config = dict(
    model='image denoising model',
    dataset='microscope photos of single blood and bone marrow cells',
    train_examples=194171,
    image_size=32,
    crop_scale_min=1,
    horizontal_flip=False,
    task='denoising',
    loss='mse',
    noise_std=0.6,
    arch='unet',
    norm='instancenorm',
    activation='silu',
    widths=[64, 128, 256],
    blocks_per_level=1,
    block='basic',
    attention=False,
    upsampling='nearest_conv',
    init='trunc_normal_002',
    residual_init='none',
    optimizer='muon',
    muon_scale='spectral',
    lr=0.012,
    momentum=0.95,
    nesterov=True,
    orthogonalizer='polar_express',
    adamw_lr_other_params=0.00084,
    cautious_weight_decay=True,
    ema_decay=0.999,
    steps=40000,
    batch_size=64,
    epochs=13.2,
    lr_schedule='cosine',
    final_lr_fraction=0.05,
    warmup_steps=1200,
    weight_decay=0.02,
    adamw_weight_decay_other_params=0.01,
)
Rows from block 3 of a small image denoising model, named by matrix and row number. Rows with one number belong to one channel. Each number is 128 + 32 x the weight over its row's rms, rounded and kept within 0 to 255. All counts start at 0.
After each channel's rows are labels from the 100 images, of 14976, where the channel reaches its highest value: "strongest on" is what is common among them. Only what is clearly more common there than usual is listed. The data: microscope photos of single blood and bone marrow cells.
# convs0: first 3x3 conv (model.mid.1.convs.0.weight, 256x256x3x3, each kernel summed), inputs 0-127
# convs1: second 3x3 conv (model.mid.1.convs.1.weight, 256x256x3x3, transposed, each kernel summed), outputs 0-127

convs0.118 [135 110 109  98 142  96  94  79 150 146 119  66 112 103 127 128 152  57  85  81  86 134 111 117 144 104 137 168 106 161 138 168 139 130 140  92 168 150 106 105 120 162  48  80 111  87 115 147 159  88 112 100 134 127  54  84  92 145 211 142 127 127 101 100 166  74 108  66 167  97 134  91 138 154 161 119  94 113 127 107 186 187  93  75 112 185 170 110 137 154 127 110 122  80  96 155 186  86  78 182 132  61 152 137  87  88 125 126  80 115 139 113 139 126 138 141 116 145 109 144 152 111 119 124 134 112 136 146]
convs1.118 [110 226 139 125  84 181 146 144 125 115 107 116 187 140  89 163 151 127 163 184 125 139 150 181 102 166 175  88 169 168 156  71 146 150 141 178  30 141  56 129 124 115 146 135 149 124 167 154 128 175 122 162 132 145 125 115 148 108 162 122 145  75 104 123 103 142 136 154 162 156 100 159 101 103 106 130 139 156  92 172 148  98  96 130  78 119 144 218 112 120 182 151 119 121 112 133 142 142 114 124 135 124  73 150 155 164 137 127 150 122 124 139 166 141  69 142 155 109 109 106 159 115  97 100 135 111 118 114]
strongest on: cell type: lymphocyte

convs0.84 [133 101  98 124 125 155 126 186 136 103 112 136 123  90  78 141 104  62  94 161 158 133 152 155 185 150  99 106 142 159 119  75 129 173 124 128 109 159 111 153 141 159 142 141  69 119 119 133 130 152 118  94 177 114 172  96 110 109 144 128  99 110 148 114  66 163 146 120 115 151 166 132  92 131 120 103 134 135 182 107 117 144 158 128 153 109 104 159 125 148 112 125 175 118  72 154  99 117 120 109  81 222 111 152 120 199 156  98 155 142  87  90 115  99  91 131 115 131 143  74  88 125 183  84 130 114 161 127]
convs1.84 [139 143 145 149 158 156 116 102 123 120 112 129 153 178 128 134 131 141 159 116 100 150  83 113  41 112 170 157 111  83 146 123 108  74 103 133  98  87 175 132 114 117 116 108 182 116 124  76  74 129 140 121 143 124 154 128 111 130 154 173 144  91  95 138 194 139 159 148 137  99 122 134 155 140 142 102 123 125 191  94 131  78  72 120 114 160 121  88 159 102 150 172  89  93 136  96 156 120 182 117 104  37 172 146 131 113  94 121 111 131 172 157 163  83 132 136 128 132 131 131 163 160  74 118 137 117  69 149]
strongest on: cell type: blast

convs0.10 [133 143 121  97 110 177 125 144  77 192 131 146 102 151 135 116 151 145 111 136 162 125 178 115  91 140 135  82 150  98  57 105 119 116  81 174 126 129  36 148 148 199 168 142  96 172 110  90 128 135  95 123 159 134 177  98 134  98 152 143 139 136 219 104  98  98 175 110  91 113 120 118 104 150 136 114 112  55 104 116  55 155 131 148 113 180 110 117  79 107 165 138 141 137 132  90 131 127 133 132 190 110 110  82 100 148 164 121 104  87  76 128 125 154 145 184 189 108 187 171 156  93 161  66 109  62 129 115]
convs1.10 [107 141 171 167 150 141 120 104 163 129 109 103 105  78 146 140 124  35 177 178 166  95 131  94 115 101  89 120 146 155 137 101 162  89 105 141 102 110  90 123 105  89 146 124 111  98 107 163 135 180 152 125 106 127 136  61 112 147 147 102 126 176  93 164 155 169 146 171 146 139 138 125 122 106 137 133 156 187 120 151 165  84 155 134 185 149 136 159 201 102 199 149 136 122 162 129 132 103  58 160  87 154 161 130  98 111 139 136 134 142 130 142 148 121 149 136 129 155 148  52  63 166  83 112 121 131 123 113]
strongest on: cell type: artefact

convs0.253 [ 96 112 158 140 104 148  82  65 105 123  89 116 164 100 125 157 129  68 112 147 102 131 157 115 149 132 161 175 163 154 136 137 126  97 111 167  89  97 110  71 140 106 122  73 121 100  70 156 157 173  93  90  86 112  80 150 113 164  83 213 129 100 109 107 121 112 104 122 103  77 170  71  89 139 140 127 160 176 187  91 157 133 159 102 113 121 131 128 169 137 151 141 123 135 114 138 184 185 134 187  97 131 128  89 116 144 114 130 120 110 116 112  73 161  98 170  90  69 106 118 129 176 151 113 168 133  83 129]
convs1.253 [155 154 125 155 148 112 109 198 126 168 182 135 126 130 102  43 132 156  93 102 214 155 139 152 153 148 159 102 127 119 128 145 118 130 166 163 183 165 181 138 120 104 113 156 108 111 168 130  77 100 127 132  95 120 156 117 137  87  78 188 108 133 157 131  97 128 157 129 134 108 134 132 169  97 128 142  86  94  85 117 105  97  50 115  82 149 117  99 125 190 129 116 122  86 107 105 164  87 168  89 163 156  40 111 171 120 178 154 125 133 145  84 167 119 141 134 138 134 156 129 126  98  55 125 113 135 191  89]
strongest on: cell type: lymphocyte

convs0.206 [132 108  91 221 102 136 128 140 106 147  92 140 119 190 101  89 163 103 236  82  99 138 121 120 126  83 141 103  95 121 109 130 114 128 148 108 122 157 163 140 151  76 139 165 151 123 171 136  57 118 146 152 131 131  88 135 112 116 164 170 198 127  97 129 135 144  88 121 149 131 169  99  81 174  92 114 124 118 145  58 115  76 224 140 159 127 157 119 163  85  73 125 148 113 148  81 127 152 149  97 167 117 151 112 140  88 140 132 101 174 135 180 128 126 172 158 132 138  98 141  87 178 142 120 160 143  80  88]
convs1.206 [147 148 128 127 156 142 126  88 160 128 149  75 156  96  65 133 106 119 111 146 123 155 170 111 127 150 131 154 155 163  21  91 175 150 128 183 129 170 109 157  94 144  70  48 154 123 114 163 157 136 103  94 151 127 129 146 112 120  91 106 108 100  99 146 139 131 115 169 114 108 121 135 141 117 172 127 124 131 134 142 174 113 107 159 148 121 140 134 127  91 208 110  67 145 161 128 117 100  92 136 147 160  93  92  99 182 134 163 125 145 124 123 190 119  93  73 142  99 165 112 121 158 136 140 161 154  86 205]
strongest on: cell type: erythroblast

convs0.4 [ 99 115 114 190 130  99 128 166 184  87  30 163 102 132 122 146 127 164 155 123 119 131 133 159 106 121 112 148 148 101 149 117 147 162  76 120 118 109 131 147 101 140 181  57 152  91 156 128 146 107 130 133  88 109 169 145 104 129 139 148 141 116 100 114 132  99 128 155 126 122 110 135 153 155 162 145 136 112 123  87 123 114 167 145 121 120 112 147  88  81  68  92 115 133 143 141 111  94  78  98 168  98 176 131 142 100  98  75 161 145 135 148 121  76 111 110 115  88  89 134 121 106 164 124 149 113  98 120]
convs1.4 [228 106  83 112  80  71 169 107 137 150 166 170 116  96 139  72 137 108  81 173 139 130 142 108  78 164 177 146 161 158 106 173 146  87 140 113 178 133 161 119  95 127 114  97  94 151  98  81 124  88  76 125 164 142 108 111 137 137 198  96  68 154 113 118 157 145  87  82 123 166 127 117 125  81 114  93 146 152 150 164 171 127 122 142 112 187 176 111 190 132 117 142 115 140 154 122 169  78 122 116  99 133 145 113 136  85 167 110 100 102 114  77 148 138 115 122 171 133 146 113  99 115 110  85 131 154 155  93]
strongest on: smear: peripheral blood; cell type: segmented neutrophil

convs0.86 [ 87 165 120 172 134 120 126  75 135 129 128 160 124  82 138 142 146 130 137 125 179  95 149 111  88 127  55 136 113 112  98 169 144 100 143 206 137  71 142 138  78 147 106 162 131 197  88 101 121 165 166 146  94  40  79 145 131  89 194 159 119  75 122 102 143 182 159 105 115 155 156 102 112 103 143 162 127  80 117 114 137 131 123 111 141 183 136 104 140 129 113 125 130 122 107 193  78 103 135 140 171  90 112 162 135  68 132 119 123  83  80 122 112 102 129 103 124 125  79 145  81  93 128 152 178 130 148  91]
convs1.86 [134 122 173  79 144 117  76 138  76  46 174 155 117 155 112  98 108 158 138  80 157 163  72 154 131 110 163 113 115 125 128 132 128 162 121 156 121 102 108 112 141 133 143  97 112  97 121 133 120 104 102 119 148 120 107  82 106 147  52 132 124 135 111 139 107 103  81 126 136 160 134 182  68  82  82 132 139 169 115 146 102 161  70  88 124  64  95 126 113 126  90  76 125 168 168 127 170 142 146 132 112 171 175  76 166  65 146  61 185 161 158 133 136  85 147 115 172 123 119 140 133 122  97 120  94  90  98 129]
strongest on: cell type: segmented neutrophil

convs0.209 [ 95 118 161 168  86  26 135 114 105 123 112 145  63 130 130 137  84 120 111 120 102 115  99  98  83 103 142 117 141 123 146 120 143 142 138 121  11 111 127 128  88 145 150 118 123 122  98 100 122 154 108 138 166 139 135  66 101 133 157 139 148 103 129 157 115 141 136 110 153 139  99 147 111 116 152  99 127 131 124  73 194 131 125 114 174 205 114 102 119 129 118  81  99 113  81 102 114 134 102 144 101 116 138 120 133 126  86 153 161 130 101 135 119 131 154  97 104 134  97 159 174 139 134  98  66 136 119 155]
convs1.209 [143 129 138 148 107 200 127 130 102 142 146 135 181 122 132 116 182 156 122 156 158 162 113 172 203 134 118  87 116 185 128 101 105 157 131 165 232 166 144 117 182  90  77 161 160 169 169 127 173  98 164 119 145  97 131 151 160 128 164 158 159  89 102  86 112 120 148 143 140 113 152 138 151 122 116 211 115 170 121 136 128 134 150  82 103 159 176 146 124 125 103 146 129 138 164 135 153  87  92 151 160 179 141 106 110 106 124 111  85 101 160 110 127 119 104 177 109 144 136 128 102 138 171 150 187 108 160 106]
strongest on: cell type: blast

convs0.240 [169 125  95 110 102 121 151  81 132 158 160 108  50 115  97 160 134  59 132 160 115 140 106 133 120 119  97  86  80 113  98 115 111 118 144 141 118  97 136 107 144  79 106 179  64 119 135 138 132 156 145 109 108 172 110 150 110 113 207 190  86 146 131 129 146 120 109 106 104 103 198 135 147  80 130 129  65 117 138 142 140 122 108 146 129 163 113 118  73 193 172 127 114 133 137 104 207 134 123 196 129 137 153 105 158  95  58 107 161 117  88 102 153 162 139 114 198  99 138 122 165 166 113 127  56 129 135 187]
convs1.240 [182 192 167 140 129 126 140 149 140 164  97 162 173 114 172 130 159 194 133 108 148 130 151 118 116  82 139 170 174  92 145  87 131 141 143 101 112 144 149 116 102 102 123 122 147 113  99  88  99 172 111  58 142 139  95 108  84 129 115  99 145 103 144 156 168 176 120 140 183 150  90 174  88 131 132 157 135  77 100 114 139 130 132  76  66 101 126 109 129 106 109 117  86  85 137 138  74 148 136  79 143 155 104 126 115 190 170 137 150 140 117 196  77 126 179 114 106 103 127  61 135  74 119 120 131  83 161 135]
strongest on: cell type: lymphocyte

convs0.48 [ 65 113 131 170  76 126 118 186 134 128 173 109 128 131 175 172 130 143 166 147 162  83 109 126  96 110 138  92 106 130 127 108 100 109 121 103  78 115 131 115 133 107 195  67 116 183 129 111 125 140 182 142 138 150  89  91 172 145  89 162 125 126 109  94 176 147  91 115  95  97  90  99 165 148 139 105 117  86 141 178 124 117 136 104 131 103 168 117 133 117 176 107 105  94 147  93 143 121 118 197 141 118 117 145 125 147 120 162 116 132 147 172 139 180 118 135 157  75 153 161  87 131 127 129 137 135 119 121]
convs1.48 [168  93 135 126 146 168 182 105 166 146 120 136 134 155 108  89  71  90 114 138 110 166 108 111 172 140 147 143 144  85 124 107 142 105  88  89 167 129 113 134 136 158 133 149 160  69 123 120  91 156 109 111 119 167 150 140  78 107 140 140 126  90 218 170 111 132 115 136 114 223 155 157 134 147 125 122 137 152 151  35  93 108 159  83 171 145  71 155 147 125 107 135 101 166 139 145 147 112 177 125  80 120 164 121 158 153 136 137 137 107  82 100 120  86 157 175 181 165 115 103 146 135 142  60 175 130 157 164]
strongest on: cell type: erythroblast

convs0.105 [ 96 194 103 128 109  59 167 130 130  80 111 144 115 105 107 130 117 176 128 148 173 144 188 141 144 146 140 109 147 119 130 111 108 170  88 127 110  74 156  95 128 125 184 132 142  90 133 155  85 144 117 110 133 113 114 158 185 127 109 118 154  83 108 158 108 104 153 119 145 161 141 103 151 174 105 128 179 105  76 123 114 186 121  87 106 125 119  74 168 103 115 117 121 111 102 116 229 107 144 125  93  92 151 110 127 133 114 162  75  89 119 119 135 138 131 111 137  96  76 170  91  53 124  56 140 103 163 101]
convs1.105 [119 190 110 120 140 169 123 169  81 153 117 152 100 117 102 101 219  91 125 113 174 118 117 132 111 133 171 103 125 167 131 174 126 151  85 102 145 126 112 122  99 149 100  82 137 132 166 121  82 100  84  47 100 115  80 105  95  95  11  98 153  95 122  78 154 151 129  91 149 127 165 135 108 153 134 117 135 155 169  84 175  59 135 204 105  94 120  87 144 133  80 151  77 176 174 112 104  87 121 147 168 129 116 159 135 110 111 104 156 148 140 102 115 132 104 105  97 119 137 145 160 183 142 141 134 146 148 160]
strongest on: cell type: erythroblast

convs0.66 [107 108 107 148 112 126 115 141 181 108 104 110 153  66  85 117 125 169 112  88 150 161 132 130  93 120 122 147 126 129 140 148 127  94 173 112 125 136 143 145 177 133  51 111 122 119 168 164  86  65 142 130 140 224 153  79 147 145 121 134 161 100 122 198  71  73 140 149 149  91 127  81 119  83 139  57  93 107 119  50 164 114 175 115 176 146 142  99 162 152 106 107 175 154 110 103 122 133 151 133 100 196 162 122 126 149 185 128 180 153 150 116 158 140 113  99 109  99 158 193 149 128  93 133 158  93 167 139]
convs1.66 [ 97 159 130 149 136 104 146 172  66 173 137  90  95 168 139 111 170  93 150  80  88  95 143 146 122 137 100 127 110 123 116 116 108  70  76 108 122 137 163  75 142 117 179 167  93  82 107 178 183 158 100 119 104  61  59 135 127 101 126 169 167 132 113 105 168 143 175 100 143  85 127 145 138 148  90 127 158 178 144 146 102 142  89 122 156 177 140 153  93 124 137 198  83  99 127 116 157  64  92 152 154 110 143  69 134  65 129 106  90 132 104 129 109 130 103  70 111 136 101  58  88 144  93 153 106 118  75 183]
strongest on: smear: peripheral blood; cell type: platelet

convs0.64 [134 144  80 102 145 135 173 107 111 173 153 137 128 148 118 133 239 135 106 131 138 101 150  72  60 106 119 122 142 113  64 101 110 124 162 107 131 175 114 138 104 114 104 128 149 112  81 125  58 154 137 141 140 149 184 122 138  83 125  62 127 133 126 178  83 134  96 114 124 111 132 143 117 109 122 112 110 103  85 141 162 127  73  86 158 182  68 159 112 144 127 134 145 115  48 138 187 140  78  85 127 103 171 118 136 109 112  80 115  96 136 159 174  56 108 170 110  79 115 154 136 134 115 107  39 126 169 107]
convs1.64 [181  96 155 121 108 151  89 178 141  59 126  76  94 101  91 112  82 140 179  91  97 154  95 156 194 159  98 200 163 160 142 140  98 145 110  90 147  86  86 153 132 183 117  71 147  95 158  87 162 101 137 104  92 105 105 144 123 152 153 140 169  87 134 112 119 126  92  98  84 157 124 163 113 129 167 137 113 139 113  98 141 141 191 163 110 142 141 164 159 113  78  88 103 126 121 121 116 164 166  92 154 138 163 142  70 118 114 127 138 196 108 163 130 134 149 144  72 152 129 174 151 112 182 133 158 117 137 101]
strongest on: smear: peripheral blood

convs0.170 [162 133 147 121  93 127  96 136 119 134 130 118  69 138 125 108 137 118 175 130 145 114 142 155 130 164 136 120 117 165  91 147 165 147  97  65  85 109 155 161 132 169 116  84 124 155 114  93 144 152 144 137  79 166 142 108 181 132 111  84 184 107 127 200 152 180  95 134 189 143 139 108 151 184 129 111 160 163  95  98 113 143  90 118 109 124  99 124 130 104  73  89 124  77  87 132 186  98 150 124  87 141 186  84  97 152 147 144 136 135 122 158 119 141  88 104 154 130  71 183 133  94  91 175 121 255 158 151]
convs1.170 [ 70 116 126 161 160 123 123 134  89 128 152 143 189 159 159 161 105 126  98  85 140 144  86 100 170 115 122 190 110 146 146  60 139 109 181 136 100 149 144 138 121 128 127  98 110 126 138 129 166 140  75 139 139 126 121 145  86 110 112 129 118 179  76 128 152  52 106 119  74 140 109  93 112  58 177 155  97 132 152 162 162 138 202 118 187 143 108  85 203 108 163 140 155 125 129  89 106 130  94 122  97 123  90 196 145 129  76 161 158 135 209  81 187 102 162 203  50 146 153 115  98 142 119 129 182  63 114 155]
strongest on: cell type: artefact

convs0.12 [105 110 136 117 135 103 153  81  64  93 172 143 157 150 123  99 216 184 175 139 113 142 185 141 187 123  96 163 172  61 113 113 137 143 108  86 135 176 138 145  89 138 148 121 151 131 128 123 141 107 103 172 159 163  96 141 152 105 150 105  90 140  98 121 170 131  97 119 125 141 129 143 167 143 121 145 104 106 158 131 183 116  61 142 194 134 128  76 105 122 144 110 168 135  96 155  53 167 124  96 111  84 142 133 145  69 163 141 138  93 149 158 207 104  97 127 162 105 160 126  98  92  71 117 125 119 201 105]
convs1.12 [117 119 118 138 128 181 112 124 142 100  77 107  88 108 142  87  83 148  92  97 147 178  83 108 134 141 137 137 107 188 165 118  68 149  92 183 176 159 143 108 141 162  56 124  79 126 128 157 149 126 139 111 132 158 148 103 152 151 140 142 140 130 139  97  78 109 141 147 119  88 112 192  99 166 136 141 119 190 109 116 176 101 142 140 125 194 125 125 149 162 122  81 103 149 137 138 158 124  84 139 118 150 175 175 139 148 120 104 143 149 130 122 197 132 115  87 168 188 127 164 115 128 179 141  86 146 121 137]
strongest on: cell type: promyelocyte

convs0.61 [161 139 145 121 123 152 206 146  89 130 121  70 119 129 151 126 145  46 108  80  90  92 166 112 119 114 119 109 141  55 157  89 151 134  98 148 150 177 127 111  97 170  99 161  97 166  70 146  95 138 188 143 129  88 185 160  99 157  97 113 175 106 132 139 123 131  61  98  99 130  93 128 169  85 109  65 187 154  67 150 168  54  93  87 117 169 124  80 132 187 102 115 151 155 136 110 134 101 110 136  96 146 126 149  94 142 161 174 132 104 115  84 111 136 147  96 126 146 107 133 146  74 181 106 174 146 119 152]
convs1.61 [129 120 114 122 121 120  65 137 240 101 126 126 102 149 117 132 162 167  98 172 141 177 133 116 116 156 130 119 125 151  98 186 118  96 161 125  81  15 136 135 112 106 139 140 117 146 192  57 154 147  62 117 133 101  83  80 152  95 149 158 193 116 105 129 129 131 135 162 128 140 119  80  41 167 150 149 129 130 146 111 114 227 158 169 126 138 140 129  95 117 137 119  92 118  93 115 120 148 145 102  85 125 147 147 160 106 103 126 112 166 148 154 115 112 129 127 130 133 147 101 150 207  52 135 111 115 112 111]
strongest on: cell type: blast; cell type: artefact

convs0.237 [111  95 120 174  98 101 143 165 107 136 140 150 112 135 173  90 157 139 131 128 169 169  97 124 152 132 128 101 134 165 124 116 128 116 131 128  80 149 132 146 135 152 161 134 104 110 123 129 184  75  96 129 133 178 202 114 171 133 140 117 182 146 187 154 195 114  61 109 147 146 190 148 187 148  99 115 114  93 147 123 139 138 174  99  86 153 164 104 141  85 104  83 142 106  94 158 103 134 159 138 114 163 102  78 147 195 131 170  98 196 103 114  90 200 190  73 153 144 112  91 197 103 146 131 114 165  76  90]
convs1.237 [ 92 170 114  96  98 115 152 195  79  96 130  81 148 102 130 241 113 111 106 135 166 102 141 115  78  44 140 142  64 155 133 119 137 115 126 153 174 128 103 109 151 135 119 127 138 169 170 146  77 102 144 130 167 110 141 110 138 165 125 130 101 149 135 100  83 124 156 151 104  83  25 162 161 152 167 164 101 196  94  51 130 110  78 103 176 107 144 161 122  73 126 123 106  97 103 122 140 142 128 168 148  76 131  86 139 108  77 147 132 123 111 151 171 109 138 118  65 111 167 160  72 120 146 114 111  65 198  95]
strongest on: cell type: segmented neutrophil

convs0.176 [186  92 125 150 139 132 136 141 131 155 171 143  94 160 151 141 130  77 111 111 119 108 164 109 151 136  82 127 134 114  96 116 111 183  90 133 108 149 185 128  68 186 126 129 170 122 110  78 102 200  69 184 191 149 137  43 108 127 158 153  91 102  73  84 120  93 168  95  88 137 157 118 134 156 113 111 135 111 107 180 126  89  66 124 115 120  73 136  76 122 159 103 168 163 112 130  96 188 117 136 140 155 116 114 151 155 140 141  87 101 183 136 121 111 126 155 135 126 111  89 155 110 141 158 114 126 166 142]
convs1.176 [101 182 198 157 184 126 132 156 185 141 103 130 185  96  66 157 113 160 101 153 137 152 123 119 103 113 152 148 125 179 169  64 153 120 124 175  92 101 117 168 160 116 133 111  85 136 126 150 190 116 162 182  73 184 108 179 130 129 116 158 146 165 143 119 112 139 134 137 117 112  67 156 160 142 146 215 151 154 142 131  94 152 176 123 152  85 140 133 131 159 110 158 141 120 175 127 161  70 159 163 137 127 155 148 139  86 104 127 154 169 133 131 208 118 155 157 179 121 154 160 151 149 157 114 135 165 110  91]
strongest on: cell type: blast

convs0.78 [172  86 132 107 138 116 102 116 123 111 129 129 109 159 150 158 170 103 178 123  85 155 132 126 150 106 115 137 132  50  74 151 133 130 161 152   3 145  74 220 137 142 106 165 137 165 147   0 135 162 130 104 179 155 151 178 138 116 156 156 118 115 104 165 161 148  98 142 114 155  73 100 172 177 184 148 111 144  99 156 156  57 111 153 110 158 116 127 112 107 174  77 139  93 128  70  89 137 159 119 133 112 108 101 110   8 119  92 107 120 155 146 120  89  93 144 136 113 149 117  98 144  99  96 103 131 135 134]
convs1.78 [175 148 118 133  92 181 156 134 115 140 174  92 153 188 108 102 178 174 126 133 141 162 139 130 110 136  98 111  86 188 135 100 110 160  78 142 226 100 217  75 147  98 117 133 143 167 142 199 123 164 166 162 100 143 130 109 168 123 136 150 144 132 153 138 173 113 185 142 123 132 162 157 123 147 127 125 155 128  91 112 150 108 197  81  73 118 180 164 143 120 116 159 110 143 107 132 153  42 183 137 169  74 171 167 130 156 112 154 130 129 128 136 125 123 134 168 142 113 144 145 115 136 103 132 209 129 139 146]
strongest on: cell type: blast